config.yaml
model: "self-supervised image encoder"
dataset: "capsule endoscopy frames (Kvasir-Capsule)"
train_examples: 42238
image_size: 32
crop_scale_min: 0.3
horizontal_flip: true
color_jitter: 0.4
method: "simsiam"
arch: "vit"
norm: "layernorm_no_bias"
norm_position: "res_post"
activation: "gelu"
mlp_ratio: 4
head_dim: 64
fused_qkv: true
bias: "none"
qk_norm: true
parallel_block: false
inner_norm: false
moe: "soft"
drop_path: 0.1
num_experts: 32
moe_every: 2
expert_mlp_ratio: 1
slots_per_expert: 2
shared_expert: false
patch_size: [4, 4]
conv_stem: false
layers: 6
width: 160
positions: "learned"
pooling: "class_token"
projector_hidden: 512
projector_out: 128
projector_hidden_layers: 1
optimizer: "soap"
beta2: 0.95
lr: 0.0018
beta1: 0.95
shampoo_beta: 0.95
eps: 1e-08
precondition_frequency: 25
max_precond_dim: 1536
one_sided: true
adamw_lr_other_params: 0.00084
grad_clip: 1.0
ema_decay: 0.999
steps: 6400
batch_size: 256
epochs: 38.8
lr_schedule: "wsd"
decay_fraction: 0.4
final_lr_fraction: 0.01
warmup_steps: 320
weight_decay: 0.2
adamw_weight_decay_other_params: 0
Rows from block 2, named by matrix and row number. Rows with one number belong to one attention dimension. Each number is 500 + 40 x the weight over its row's rms, rounded and kept within 0 to 999. All counts start at 0. Numbers have three digits each. After the name is the row's rms in percent of the matrix's.
# q: attention query, key and value (stacked) (model.blocks.2.attn.qkv.weight, 384x160, the q third), inputs 0-79
# k: attention query, key and value (stacked) (model.blocks.2.attn.qkv.weight, 384x160, the k third), inputs 0-79
q.26 119:510511532527491524514578463466533438562504531433453520513520544504477522484474506519494462445454517488504534504459538532528504513559488523562491452508516556465423596497476461513437521471520489508591515469498486467521467579456499512450585489
q.27 110:483579461480524571501486498541566521560461529517519493537519513498505457449420419431548519521444518554537548570520464420503552450483408458450535501564440504514512438520524531456484494485536518524461472554559516517451537471447583528540536563
q.28 106:393571540548506482534497568465557509517431509500540528426502438563529523579517483535506508487549542455484585533490513547503517500488477460427529509493523527507480552541468493502533444505447467542477486479466517510514464556438483493482607518
q.29 116:471525512548532454508517504455459441561425526486563467559526440539458539431464491503563424469499537528475472548462535547511489531518467498474465475478531494481472617507501510518549516554503528539520474463473534450544491557484498513445527518
q.30 085:513536495432488518465502494530423539498548490464495441525409535475454478475514462466548486463480522515581516551474479480502506462536543492486559535519518526475506475431513534431558566453529496495493535564526572542497470505476569517518439465
q.31 087:546477538547447494485516516468593440473461513501532490567588500563509484520513523500528488467469526499519480504460530525510499530521478541542504504487561490506491581489473543567438482465500534573537502430434456417503486570534412461459556443
q.32 091:523542472530530438455526492460484456538490571545521553492483532507543488523448528518507503457528504514484484529484508462456496450590457568471496429540500515537547474499525462530478468537485608476517462393505535491488522475458457526461504538
q.33 124:469494425482530530493440424527438520564434501510560489493490501525476500443457461411578507445423521575598505522494431525475558451471472451460478489517462478506504510496527552469433525473583530534463499491565528498496482462571520511586466504
q.34 083:572450481460478510453539477454556442498466537470492503599535511526502450386403488483533477569554505525525466482500501507584497499552501504504490459492466519498500526528521508520484467527518561537564505474565506403452538496499447499498536521
q.35 075:491579458516530500498496449549496513507511476528591468623493517571507454475515451477468547548519557510584479501497469409452502470471417474416533505495468464556515456503558468476443476433522493543448512517510502524493502449471522532551524523
q.36 091:521517440583510500521500435467450438505577513540476527455540484514506492487430523483588482442416481505508498462468528499460530479519446522480471449478464480488520520519524465486513585532494485517541485511552512452544531517427547547509549511
q.37 104:423530549512499460546571501452526453515471537533523504534547448555557553552461489579483443459506513472497563497422535497555476486534443547516514426461526523491462565509496466568517465498456431468522463488463438473548484553480436553447510539
q.38 107:510483442459459521481487458517523510495484546518542502511471538523463417487437463485563485511458544563555490508435480438546566450492485469433531451469450474585496535510587531493544525430532471533497486497584549468505504442541507495531473554
q.39 084:461525555488484481524466597498511532479471468506494432472540482475601514551560506469461489482548519448484576581502485528498472515471556522476474484467566448494528513557504479498507461447512567556509528467449482536527506503491419502469558464
q.40 088:457419457440469544469514477478569461532490512507502485488501489561509421474467476502576479463424529527511453509457478522508537434487504517510518458461516495528448536463528538491527562482534444570509518510516503483490444486503478425512430553
q.41 135:495531424480555556545478448584493513558511491537520489470496534489531484482441499473503595482434540506573467547483472434486556453462427481454525471518438487552504439530536566506438521452515459493462492568534448546443536416562543477571497537
q.42 107:500488448517542444513456442537420522459556440512535517522462463490511469524528453500424500533536479502477485463558473522450509525471574493458487531486517450496523487522449463472518518548521532483443534478432444548468484494583480464493401428
q.43 081:513531516501539530488524482480561459528522508480471564547485478466550496535485438524453501452538503473492505487563474562509477503543520454512505527494499532451424504479474510501413528526512494539522524445487485479528441594495492450429510481
q.44 112:595422479563419430471511531479538464414593473525404514572559514496461484478482597520516454542491489541494479429523533552507474532530518492488540516531463468524485473454531518503494527539497531450538503478547515440499533480503463442489531494
q.45 115:436500427451589527506523500552552569551438478522599507509489525525551482516476412445522522443502527554543579555453474468519520451507474482425486485546490466551487512548547500513487474442585534592453470514542502504454579441486502494494478572
q.46 102:488398494438486508483445463568480570480522454492545505452476524475518446440498462470518556539447521529571511510557471479442543493401506457456502510488443454528497394548492571447489529484548465532421560561469503527467513426575533430563464484
q.47 092:520492490483482561511504404535507526478558448487504488502520528482523465456491438496463519431388532496562486498456495454519501473442473556525589475445462434565461515495490532519473535472522389497495508600469405459504485461574526455522485537
q.48 118:555500494545467494475489521475559507468606491539478469524503525521478465450490539478532522537430523496561481502533505435477540491481453499465527505493467513566554470475526530453544518484502486567488543548539501460491509469540563507516586537
q.49 083:557439465500454473458480493437462459498514492505512473552560549513480506472490490537541432448514533471480445507417508505497457510553493539574476382516589468504542556483496416531520504525492566468536458421467450413557504539478449498490464498
q.50 104:571504489416452514456444487531520508424551449490497513553463588512453464476527466487490525586521514490514437492554433491469558476481545441477547538550469462544495425502532556456492546493520554507482567458492514479486511466537489509564471465
q.51 115:484531551503493485503522462489476464506513498434497517530506480512520515520557463515448463526544462448427489530523503551510447572525540500548459494505542504443465504517455449489479507532492511450525500454394494497538481572525453484433474444
q.52 126:489540423459559514496455492561490533548515452529598440510482530492475461468453487459511551550491509530532538522506466482488567471453463423440507503554418462529521467505561525473474496468533509530467487565549531542447551443521545481543515513
q.53 131:515472488510518551529461603517537527533473448513501471476508512544540480527501504458514543536448488522590532499505453500474572425479456432420532496569460516561511462508560577520455512417556504581462495524574542513472555448542515455530506544
q.54 090:452531541554497520550476543542546518456408458484527570488473477478539500501543437482497504480527528522434432469534468543477509465437505444430413533521416441507503516558486482494532499530512579528422530517443523473495480480521451508488563522
q.55 086:435561489508564467537474529534538518556519511515472509524507457488517542545510536510442539458481488517496495526563472564459552461498451489489502466493522470480503504555503527503452455503531489522488462564557514545510498513530543524473464446
q.56 092:529524502499474500448519539492487470507524582527463516609538496465481474490403498472534545572541514489469482505501513405524475503584464509517559486629494523506521444469506491518507483537481601447551478479537510502475532442453508530515556581
q.57 096:429549433457549508523519455465499469563469500497596481512510491542508521546454538543458408487498461472516570529436486552548546503520449513486498461487522506453478565536473480513474493486503478510588466421537528456538475561383497528493593504
q.58 081:417539541526531455492473547551572512545468543489596495479505496560510492506492481500487509466504574517546552582476469540513562447485457485464479511500513491488531493497538544537510454447496512548436484475507525512484427459467528463479560499
q.59 084:472518452463486591541470447538503527520444500537535474433506509487492464424418443485506557491433527551522496489498484447511532460411490446502526454517441479497514440530492529491533518511524454494457506613567514512474452459500523488531504551
q.60 069:539384531476434433552482631498589481475476428517443498468498517550512458491544503513453460558526485482448449468536494561472493490422531496459500510507471506548497484524534523508465507484473490530433511477440454469535525489531447508483501490
q.61 125:426530608527530488565518535473483440506469519445506508515507470512514542487510487542483453484514489456445494538505500565519497510516498533540488518518545502463428566501439485495523493552469575484519485440470525495496447590500481507438581470
q.62 078:534555474457506519506479570499512553481551492523532547477463531510601437515503482494459564561554525436566556486541490488488515490511491490432515545530452490543501481462534482458577465478513501517465520578552543597451561478443515514526558516
q.63 142:455486564487478472469500469495496504472467475414484453487481533520496515504579471558464475484514492469435528504480527561526445554508576514554482498513588525415482552457451464491527482526477508473486510497407493501538468562474446490485451420
q.64 088:498443540408548487531515512485488409532463518489528503557476573542554475491465511550504468421458460531510538563452492530542522472539468561522512489512545554525439489513499538536548552514504509460523470483546439427573549505536450460477463503
q.65 095:483555571592474433569466523482490484492495585547485484455454507540518535492533524519480476578509465466436427425516536501466484526547483516462567514521514493501508456472472432450541422512412459493548506484415522493505464502449485505414506480
q.66 076:484466489485457464446529437458453494469503508544452498518512491577496463578531479494416456519503469459507465408520546495484467555525530536533485492465550495446444554412504445541542492543497565454521520494488506467517573549443466483475504446
q.67 101:439404476511521499493535482546485539540446497530519490477441470477518460556539546542516569507514536540526500521519455539426557465441510433493401518535481485500520474542546538485491539468532526568441562446589472529486599449537515434541480525
q.68 098:561475558457468479476523485465457435463472542500455536521478549439533449484488478477498455482584514554490558512463504516499461486558497549565517496523582473525511550477447471535424555482479551443556503517477426442486476563438417536453525481
q.69 103:533490503511466512501437437526444502470470479455496534487490533561464491456525404532520528445481451474520538468522477517512517503445537473486542498534508498488488477509487520461586624521526490481475513475513518467536465516569505466533489530
q.70 072:455560519495534542583521498487518538536462479462572513573518536548458483472517478515495497503518478487478554504518446584509538497486516470465424512462458513545442531508506519454499520490539591502521524451467433434477471519508487505464493472
q.71 103:493616478533491448540494496483506478513527556479463511458514489505463540466482511512457484558510453470505487402487571482514439550543484565521494501498556554429498527417483431493551455545462493444534489527444498470552442531426530503452461472
q.72 113:564556537554539497481504444408505451505505578503581504563534467552504508482478508499524440464516502485431488535447534516545479505555476552515525486480561481517506519476473442535482492484426476480561465455451476459525500568460486536440533534
q.73 147:414530483507554538542449489557499570531506426479515504490453454521491472574579462479470522474484503471533495532528437533444544487448531438460451524495469467497515513524507544463495546478553455560441541506478517526462475480584563455534450500
q.74 080:509581541460428468514506517494495455513513521500514546532507462490502484449457501504483447521569544533560479511471477503508497485496451504529465580530494491480478586570507498563545473501468502512510517468552440452442468501532444487488517524
q.75 086:470450474562550448462534503533545469513526522536486515558492501503473516551466565505540509520480514541537425484497486518446531440546467451498451494501439585475514476540496495481490448527497443514503519475614518499509556478533570492483488457
q.76 072:477624504579565463507442520436530532469606518495474564487521417533446505549467520499421537472516445454434440404559540518526442530450480499500547486472470485485500517502467451560505452526428458433516461475512514504540473513536487540488536492
q.77 076:504589544545513493510460445546483504509520495462533485472526475531477485457517520506480458544482425444473507462517529487493488521403505558485550493549488533461483475478457509530557492502516479483513544525437529497507490483490534441498482497
q.78 077:470503520472518464462557462507478489531447506512622478458526504487543474465405530534515431503482477495525524491429534498478475534481432515519438477462540532422489577546501499555568535481517540474509530493505472455531513525493498506545536490
q.79 092:419536528502492537523543509525537526562553488510535496423418461545462485563505519522459498565541529520496434516561485534449526507494511463510421529424439534520517538528482493496479520495443551543468529443479534546438490488511496606508514466
q.80 087:517444532395484494443512429506477516535449525502502430565527564471580450420486510538538461478545555569534551541455523456524474513519485542528526487475507408540475541469503493491432533469496502479542533572485442490502498509470471534506523548
q.81 080:467537514511487530502528554494586510571467532529447537533525515445501534536535551461524574495545497484492465532496459532510531460511497464535442543508553467540486538524502525523470434486535585558510528532554504587451497457503486499495442512
q.82 072:475507498326476481463548543552523493563429512467489520488559518512522448416491473511492490508587446544495556500491554441514484520511492528501454523560556526516429492463510493508489500544505589508521526504475530519424522478446480566499435500
q.83 083:565528518511488548437472425498435511476572479449469478566508508491446460467519516459497465486454503469560474511473462537504516539520548446532513485520481479529523454543446477465460521488544520464495484525505493516511493539546554506495451519
q.84 129:472463529498536553497496481563546548513527440463540465459429512531470475532531486521471532515530537466500518524540459577443534476451535418494402528517444538470530515504488529481498569499516533559437537454488527534447511496564542522542451440
q.85 095:532491462484455477458495499486548464549506557535485490582597536545484525498512552494588506488447445523502537487469545423531466533562447521496536425508532517500501508496483495530524465495475459504570458530525503476585540525452483458455448514
q.86 106:473494493576483489582462539547486529452539498518465548472448465510507460612545517500418487563479464495456475418564458509442540497462513486474553490521454511511482433484487477529592442499464452503461544503495522522469496462537521439534507475
q.87 114:588494469507480494439485502494490465511533535484483507545562567469467522439433567462549556476453444443543538504445512479540458504507488525510496466516508484491540460486518520510465543513460472470535462553573484474523533503515531482496513549
q.88 085:506501427574556474524440453490427528508547507493449511430492470524469495503479516489506508493406415449495482449459534528466507548480476497513534416456506513469481464505541513480533476503495482463484465475485520487573530451514542432517433512
q.89 082:527452438490470487512483538458524486535424584502448547501521454434513517518450470545561526491469510470533458487485508469537500519453474524446549492493529461504480491538511511492551555562487470502445494521596483510542561516507536471526442546
q.90 083:538451485441443421430528442510440540498530491540475462512548501508442468418484479477495560519529506559565566466505512436456498479482479505481520540547499476484589439469528485498431466497509488498519522556545516469496536484511456530536474523
q.91 103:506460584411451510508482531505516466466488493503563568570508554529582437544534485550474485526640484542472552504519480515529480495505500483523473525546528488544490500443510528576479496485488581530489548445501469475475546518478412488509577540
q.92 098:407536531516589441511572471497529449557471537483557526470461466542482516569480516582520474501504477568458532523446516506534484529541477505513452482470580530466531556543437493581511492535474496500544449413480473482548508525517465473468511455
q.93 090:487534516530504419513446448586457510481457523501496494445472464537547434515500479508487451560501548489489495452497495502441523503431467482481445527549495515477520559434508489520630503496458448513475517508444548468500470514469554427501509456
q.94 096:544473571410441474477471552517507483465428472525420507537530565442532481434608516523520525510582511467548522459490496479514460503526512471479558549575505460561544509483492510457503480432497503487530557559488497480490463496429492470451515490
q.95 100:453575510466535549555441487530496520505478507520528529493486524491504493505531450452477537522567478533525544533509478519468527451496506484443487568483487487544468499525491513486417530501520493548491518463442492500472438500442462557482542523
q.96 116:445516559516500505519443448536467524507477453482536485513459471483573443554577444505445486534565525487497484548519446528459531474445549487460501538522481427550473483527520500467550538447541541516443564495435505565457453450498497474531456493
q.97 137:464518527486551554549484554559555547512519448508514508488429521498478502546545486494442578504531500519573512490529432529465561443472517427433448557504458502537504462493525550474457492485558497551432549495515511593425515457551528552526480472
q.98 111:485552526562498482535458486498466467463467532453492565551501502539490498450519486493499482499520445464419516518466513526511452550536516512481502451515554472472502532488433463471574534496478496488515485515415539461554457570496488475433497464
q.99 087:500418437453416539421512531525529475486489532569447559541544541446510492483471518454512586517525532500580554401507516405486466459550448503515485453537484464552462492445525501494460537484526513507528510558576432516473538478490499543500504556
q.100 105:496481529507614484487563503435467491573469511469529493558495513562539507521477491560527510370465459585472508544435504555498499510558510520493459497448561508473493566502501498561485482525454505457551428484475469488548539523537472506465489454
q.101 089:455518517387547518506495459533527522473517448485551584470538538471530439518567434471469532523622524539516640488536484491444494466437486491462497518494524467577472466498540519528491523452553513507480528543462436518471447508467487495534497508
q.102 089:450509490485514537500541491492515523531497465528497481444451472500434474543470495523529531460447535551525439499513451541460546471475507472496432485496468511506507541555489536531460480515499559536453448516499509529459561447579474490523523487
q.103 091:532511467490535558463489554516532568426515459542529526490552550493566444529518507488488516523557504462502573523550517488468495484512522482429453496480456446500537480525490515467428497419504476509535501528453412484481518496420507507500563431
k.26 151:538499504447431387443536523480477505503551504503450500462477482480478502546523531527549558489524481484502577506469588463528408576496522566547449518560583507485525443461516425536469478569423467482513460459528474496546548509471455493493431511
k.27 126:526549530509484485501513518531476492561527521558463547437510520589449477467492518481515486485551450540524491492557459493432545472527501463505462474520537481534501543533501470526453361422512487523583471451499498443487473567455501462453484478
k.28 101:556414521567505488494515451458502476510470540541513528510534541523520481487563545619508449524504472494432502487545529553503492539510490473546540445534453434492467459564495446509531494473470512477540554490494473422539493505425445438456610520
k.29 115:516426426475495508441523473537549523527548493479478528519485490474483508521546440535498552477469497537550520412454559493474476537523503503535457471489499495519495427524544444482497546525499507539501506526497407448469475478519505538510450509
k.30 083:474519505424504556423521487570550512540498493470444532503465582516484489406486449504524446484500430506462506570433492524479495451532543502459429438461529487473483465491531518458516509461561561541468492503495518514485444485458515492555483436
k.31 107:550444520489437456440492539502528514487530510519486492509544465449505470535513517484497578581500495494527573515572567458538442529444478532510542519546482515527527396522513484535543538555486415492499508535538534478581531418459479482491502514
k.32 098:497489478521438485587515486444588467510491501507531482491491483590484521587499497568502520518503500461549484404483542452545520527497456500490563403485476498546524552466501481552554502455524504522474518516510513443460538515542471461508493564
k.33 110:508514545510549533483538522519420513544578535498480520457445457462484530544516483468461558363532464489467568454509472502441502494503522530489458486461577470441515522589490468494525479563519516456527474451523446523517482513473503549444508386
k.34 099:470498482466442502448473555467430508473456427567470591580552485518578524496465493456523515456449487533556499528512485456451484461505449534530482486466484505529480495539550541563491481470527438483490438567526491535481518489563522431546503506
k.35 077:547460502530483490480522531491529464501508545485468547450536521530486450509523464534481476490562563484503492465569449499500523505478501440515469589543473565469498483474497505483449491592466542557479565383429416460485511532494438515484496516
k.36 087:461445509470479434516558573555470487485560491449482513435453474447553488512541495531497496500474462472484478470469499537584504536401553481514421555524592543490501481438494428517517494531483506489524491434572419499474523532533458431494464500
k.37 099:525536475427447407454445518509474523469522575573581520524559487488527466538494516518486472555542555516539465460493568442520459495494484553459496475494502487529571478468539498554534488523463390503522493506533506469448496480462462573481518568
k.38 100:478535457482499484520496515561440512562498502582494559534524494510565537460490482466521520451451483545512453498499467461429558417493477482465477481489495494526515457512534558554442452463537455471529472569521514536458504487458579531534537476
k.39 101:535513500505459562549484461490544472441463553515476424565540489522529503460515495491491447595413511428464432492469486493540478529458483514445613400490451430521444518503484470465552596494496479505501582556494536473510509460501522481521532517
k.40 100:420546499442480564517498484520477514574446492473521565459513494489486508459511466430540583491545427459491548562463493472511531470466500575464467423506491486463476464583544509509522538447498481485457452587467536523463416468414561501490498506
k.41 107:499529534461477480512515515478568531565559564518476471418468475451499466476488547465483488487510544485496548502464489539471485444477541468471443536470519575459541481418519483477494398536477447522489569401557482504450502546422487563460472482
k.42 115:498528537571554583565494526541477487462514495438484510461473520449468525495487474456465488479517539466466480475538430532480541487520593447465541538455472509453494515561417589478527516480549556498462507510473506507503434501531486522488543409
k.43 105:502541543497450503497525499522452510500478500468526593478490547514409520498574414540539542465544476493471548501498486484514482552433559506462416501511547466487500487511466472432491487496544493520494462468418477412570430541479433479455482495
k.44 112:451462436500520487480507481522560476593527474508505505578542436523488576486457514474552553460435482518561476494466507500566482487526465483521516451458493555506494493486515524517443473544521460493537396552535483502505532539538540524529476537
k.45 092:506523525476445533503502456490490509479538567557393526482526497468493526454512494466422432476455537502499492450515545433461456505583474545560530485509460569464457561514446452517533444495461514453552457541514504509451486551475503561462549481
k.46 104:513462563510555574496489502510442513527482538500461547463470495469542495439513471472468489456512481493490563521566420544496535442499566438501462584501489496484489453522450560464515485510552494504482515516462465498516446533439534523454516458
k.47 111:541507538453440438451503517496489513479552548491445503466503481439515420500508489490499496568502496468470496535502538492532433509470529559507472556573545535477520422430490484447519531583468447517524552481509489485507485505407512509455492504
k.48 096:459506510487493473530476498464547495494471512479484497539558500558526460427471488463488470615483470488485449537528461550559543466493504488510527555520459617498487456392542563510473486482444532522526534444501511526510511519538567469536497536
k.49 092:457534470464453428486494536502546498496522500498468456488528475447542490518505504452489483525508513465523489493386590451540379521497442525506500399508512499517529538465572448523557493534492405519504494543525554485483520477483524410491470520
k.50 099:443433531518573537493586538483500469543442457437485525528528500477461570471528493499546588466534467493501563539570446498566537464517542491463505546553453490434443507530462558491428455518488536498494441500498470523512544512528509464470544484
k.51 107:550555548541496467476468516539537476429561536484427576421491495448458475465531492448459539472567549515503461464518515456484485519491551464550476549482514484478578444539488461472503490527452465470507499487429512517520425505526507527446462440
k.52 098:495471436546589565444533519500541455557487451471468465480508537505468504469474534478502497450480514512497507514467472573449545443478550493567462475427459503462409481497482556470430492522535547458436498509506500521459556500541544527543502495
k.53 124:440467508471480543517539433552585505518455502419526478528473474524458540518585446503511547564463455463447516501464521508548457497474525533484518432487478508489455493568510390418522498492477467503465594515472567500486502527500533526482476557
k.54 089:588450513562470532520498450475467496509474529549507504536537502513522514510564444555477491394483466540514481490572489539458518501439495509569566416528513422503428524553465492517550542446538539506482539553426442474524450536534408425479517481
k.55 105:478487557529593559562540504463470525554476493426581433456460451481467488527500436499480489430533486562477551481558420585531528478463561495464442570408526484458484494521406499494509506493506520522486456461458469476549476563556477525469487469
k.56 104:519531418489423462489491548466561488531514477560499528500546521596484509518450533503522477562463528533575482470505511487439531477520472483531445441457471497570530558404561485562451442461476465523548483450557491525473522503544474452548488513
k.57 096:548519516526455449462494540493492501461532465504429525515491501429500555452508554482477557500495528499450489496490550445527404538493534528525515514505482456507498392578458506580512511547443476453466482509500572582504501479505529505484524499
k.58 080:555475557522512538539528520440508511547499481528535442468533503547470539522496534501514485455489545527466520499587435512477524441489472464480527444494418470512460481600448529526489492436531521527499495507503521491485515452515478552494576453
k.59 093:556577508536523496524472479439433466532520530552534551473518481530505446463483473490476529462550494547490475462488485516408545416490535484513424499482553456523521474542482551468485496492513488488492486443466486500497469474444491490444485426
k.60 075:482539461483498531549439446515530525522457480480589520565522420552517495437553480445480560558488458524526418487531491481533527518463517538439512496478468458495525441551531513460537511479476543500440515598425537490465477479541544497475468554
k.61 106:532481568558549483516525504468499466464418488473547517539493509512466532587592448570511503485495461492467539475502532500549430563482533536483509436515561450485490518570450472507552505529482520553522517510466539449558484508493499461473519455
k.62 094:475435559479481551483542487515525493454476535518456517570565566558525501430497485551484392542501553414465470546523447521530518510510520465522516514566527510487423548439465523481521491492510563511534557485487485526466513544548503456546543492
k.63 107:535453503438493509471489503490548496484439495503477513511471566508489504443481490550534533477501493463519564509478593454546423476524480549536525494521512496517485482514476495491505634500466485510490498575436501506537455486465503487527538474
k.64 113:441518500447506437486510614530521538494523453475576499461415475456458529534497493579553549509568505473496527536491528516523460541470507554481515588500477497489540521522460515533508565538410518539474484471501484533553514502532460526494562493
k.65 086:473434525574541533605485516467491469474407524513483574487484540502567426522507498477521503561492496509453519456564435473479523475522499422474455452573422453489506480582535551539497504493546519502453518505480536469484506416517526441513563503
k.66 088:534530411528507491501418495506492520450494527557519525484483508442485468448457468438596527474478510512536438445456509447464541473513490469438490414416495448558536498531490431440519474423494500446461441557481479474509463458459522495515471503
k.67 094:480529437511528469442501549499510518494540552581454490515505484532534487499413575497459466544496534451498452499445499449472476462569469520489506469439491544523529530516531473539457372486476465460594469486564468517482497429462554532475566490
k.68 109:518527525497466436445487546555495542492468487506493478457484447466507485543529463515530608491543565531471490505511518474568402562437551575507456548488525431474554535538433448550544554560442481494441469488448508520539463507484468495478487456
k.69 120:482508471477509535499479548452546469490494473504558549547532515537557501464500539532487563514463495488524475443413534469546496449513420535452532459451496517529441419532526529476587555508493552483439419642529512516466494505495528505583497580
k.70 079:534513441488420556512531450496462431473508513467441535505541474492532550519518507497462491590483533460487407481453538477516449506536516559520509448424536494469451555559441443432582575545436504440527534526513525421425458537469484465491478521
k.71 086:513525498529507511529483485537488535523505513457531537464465531414512452489553424483544490471530484489528479454496492515494535488480548464466465526501505450490501422503533505415532540450570519508415511570457493438486450509507517439532442515
k.72 102:521498579558450546562439494520490458453484468452447500503513481450546584466515444467437502520590467541470519397542493527549481523532533488572521529484461473439479450527485491550487453532519524433500485503476448501431407522543450524492492453
k.73 088:540511447555413510491536511476468545550564532596414494444537437447528461475540517487547515434481545456568467495460506489442484502540491520493478468483520497550474520525481457492524420473557465539539509564550469494486445498408519518531485505
k.74 103:450422527448472493492567609546552471532487544492482422522450473478459498528517493518603552536501563528573536509514505486486508511497479460500521597512539531519538547503492573597460481601506513560511490492542406479501558513586463518511516502
k.75 083:464535543539519493515479540530445520539525485515443523388554509440543508508490520442543498563497436491488501584509458496445502423525517456514490544587526531531503445492550511461449416492455459427558493472550477533507470477427512489444546473
k.76 081:486419524554499555507531540459526455527474560482495468486525519502478505431570532486512560471513465563568498433520448543520535490516533421505507498563497500538434432456560571453450474460553544492490493574516501433462474528564478488521441544
k.77 107:504487464508534519496481437485531497530526510474512542554537533507556458503524489498504485434497459510510541415432524520551523469537457523474513416435524524551400485479548470429535457470552546512502472549505414418520503524494493460501458590
k.78 092:494543438428541498377473477492434516568506516527548537535554525468528505412434508480540500437563465556480490510439500538498481472522486534550442501424527492490483530531558496512440466511525578424456485581475372504502477498520501522537477511
k.79 095:503445458562441494463498546447523467473491535579398457467515459488457506495559520455547488485405615492500432502546497497427511484475535469481509543430480485488549541571456513423548577537482424505531517538574520469492471518499542478490542496
k.80 103:521511515492476479482493556523494504413509514524525490544454440423494511525486576515510511521540589436466474514526511448554452512472474523468531535469460497498529496547454500513536572596442490494470481508525574536507523469494476574565553497
k.81 101:468413532475510499507605491505560436539458522472461437541484536518482512484549536596514470502449473464489549571509492541562502503521556500527551459514546496497450587448475501558442438520508507492569551477521448442539592514511447525488513477
k.82 083:456484476495429476486503480527497508494482548543472573523498543522521482524560517507533443438508536426484481491443550479501455531480511587516509473467490455491490576540485467449619588470466446461501560540480479523511475496449468476507493572
k.83 087:554562560546560520560479530610491540532537489441433462496526434463567584536486452453510595523527486497529548502547503460553475518517505410488543515507506512472463445524486507517490424518470485498489370532506457511536510511487483542512480513
k.84 091:474504484488487552464591573446506489481521523556451488489527478453506504531530525453460487453466520485491440508537504487458450479528521575542577519460511519467505533569434505425504484539463481490567526562556487561450498488478514575483497469
k.85 090:494477604532461461583468523520491505477450503525523617488494556532515466481494442525566472511488439478458507508445474551532530464480543475431511473524436514498514409484517537478520520437492439449476486474507541583516512502417501464528497459
k.86 095:520440481555501513471480434436516506494458517595504555501552552605517457473496477484587464475398508528527466453450524504460601496499503512499498444536508488508468487475544482531477470471514499533545496513552505442490503479530552449475512546
k.87 109:506492625470444479521486508559496528481494532468480483539510490555538502512529479486469501515514452495470514539485480518602481474443490523547485569553526559451479478438542532508505466516470511470530533445508492589550505552536502460496427498
k.88 106:588500456523474526545439449496491490518536500475498537472532557534519442422480473460534500532489473518544439451434490503485536468500500476496483459466449558518480455426540487440492494390561528489463455571519518456526459500493537509564459543
k.89 103:496467509527457503504448540505584542472503521552530503544505529573460467533531530512528514519477506437496471483460460459564483465426467453464525457485466491547494461452529539597522547476475483538484497508523513505557548512553539462532514558
k.90 091:492514457412525452500472464480510467548476484565551522492476474557480556404380585468507549447604510456521504451489532514522500477553447529514486465491469516481517487497529577576470501459519555471551419499553508484475483471467463560513527458
k.91 091:486408524493490475454556503434515469448439495555452460550489508503475489480533551516548506538459529544470437499501542493531494579467532544504518532485462486500493560519455479554455542571420520544503526533529471516462568496543448531467435459
k.92 095:412522481489554539450530503503481507590506448422539533444438571500494476435500466545502485450563462552526534523473487576497513495575563544489478515444514517448472536536503547446527472432575596441488481520467442423481435486499454470482543512
k.93 097:523496463500540506479470458477472480533539542574526562512521526474583433469465540500513474475496517535513461474449520471460484445610454578556486468454533504525468495505562489544543464506525572490509487550537411502469475479486550528526485515
k.94 098:446458494481528522510499439510513475510402528521518543530484566484571454514515492556552503497546507493426501583392488450553509530436487521474460407497502461552494539581521491545523535510525514492456504496480464508505539436456535442531454553
k.95 082:487478498520453539481490464432450454506438522530447451460584445461572503459544495498467540525522561542454486490496528494497450499446491585591458449500477444490480518494494456560498455505482518518558518544516473425470450510456497478486529536
k.96 097:546481428511483517469499420516484497482471530601460523571505468530507474489486548528490444539504556519540407450455559473434488562571460511541568422473469497536488517515484403510464420472536572459543509504496466457483491438461502561520532535
k.97 096:432432471478468488468548559480548508551468515585415474471536464526473484537516550475495461533488529496501508568504497517479521467459483501564525481469460514563493574581490511559476482497449417573628513491566463483542517517463478481451575520
k.98 120:518519515495534535471449478494414517470415449481517573550494519446541583446517436488479567409573437528459487430546484520475490514462565514494468522541516436461470426563448552487477529515508547456422491509430495565473469508518486497504450447
k.99 089:521501532481485406502447525522478501461496549589488493489449527508475525502433546487516511575533504447499437542519508480484468456536482532480517521523512525518589492437460504519518481502391427469554485441533553562509475476463460519455566436
k.100 099:539538541554476544489474471485497427478503500462542516476474462479489522492518555517445473500567500504471489465501513546521413526493521566548464527419452453473474528574465471495504603449449562453446540520512562560466480561521473523482507515
k.101 073:548505444421497411465451424485461502484467520584488496523506453554508486432474565534525454512521593512495411461451562543498482525521468575534511468425511482564526511453487428531522519476459547506599447541516480456491429557506447538483495501
k.102 085:498447473524508548455544516387479450528469544559522458497523490554459533413485561474553471429482543539539471556455461509490556487535495514502479449446453544477525587503499547483483510473493559502505458564555519483445530482526475539561595516
k.103 089:588481559533474544472442433456478489485479517573435466488529505521496499421514522470476519459551548559492438486560472508466442530430533533603438527448478418507555436504434491498491488497496507453500499492497499546468498568482499504482430470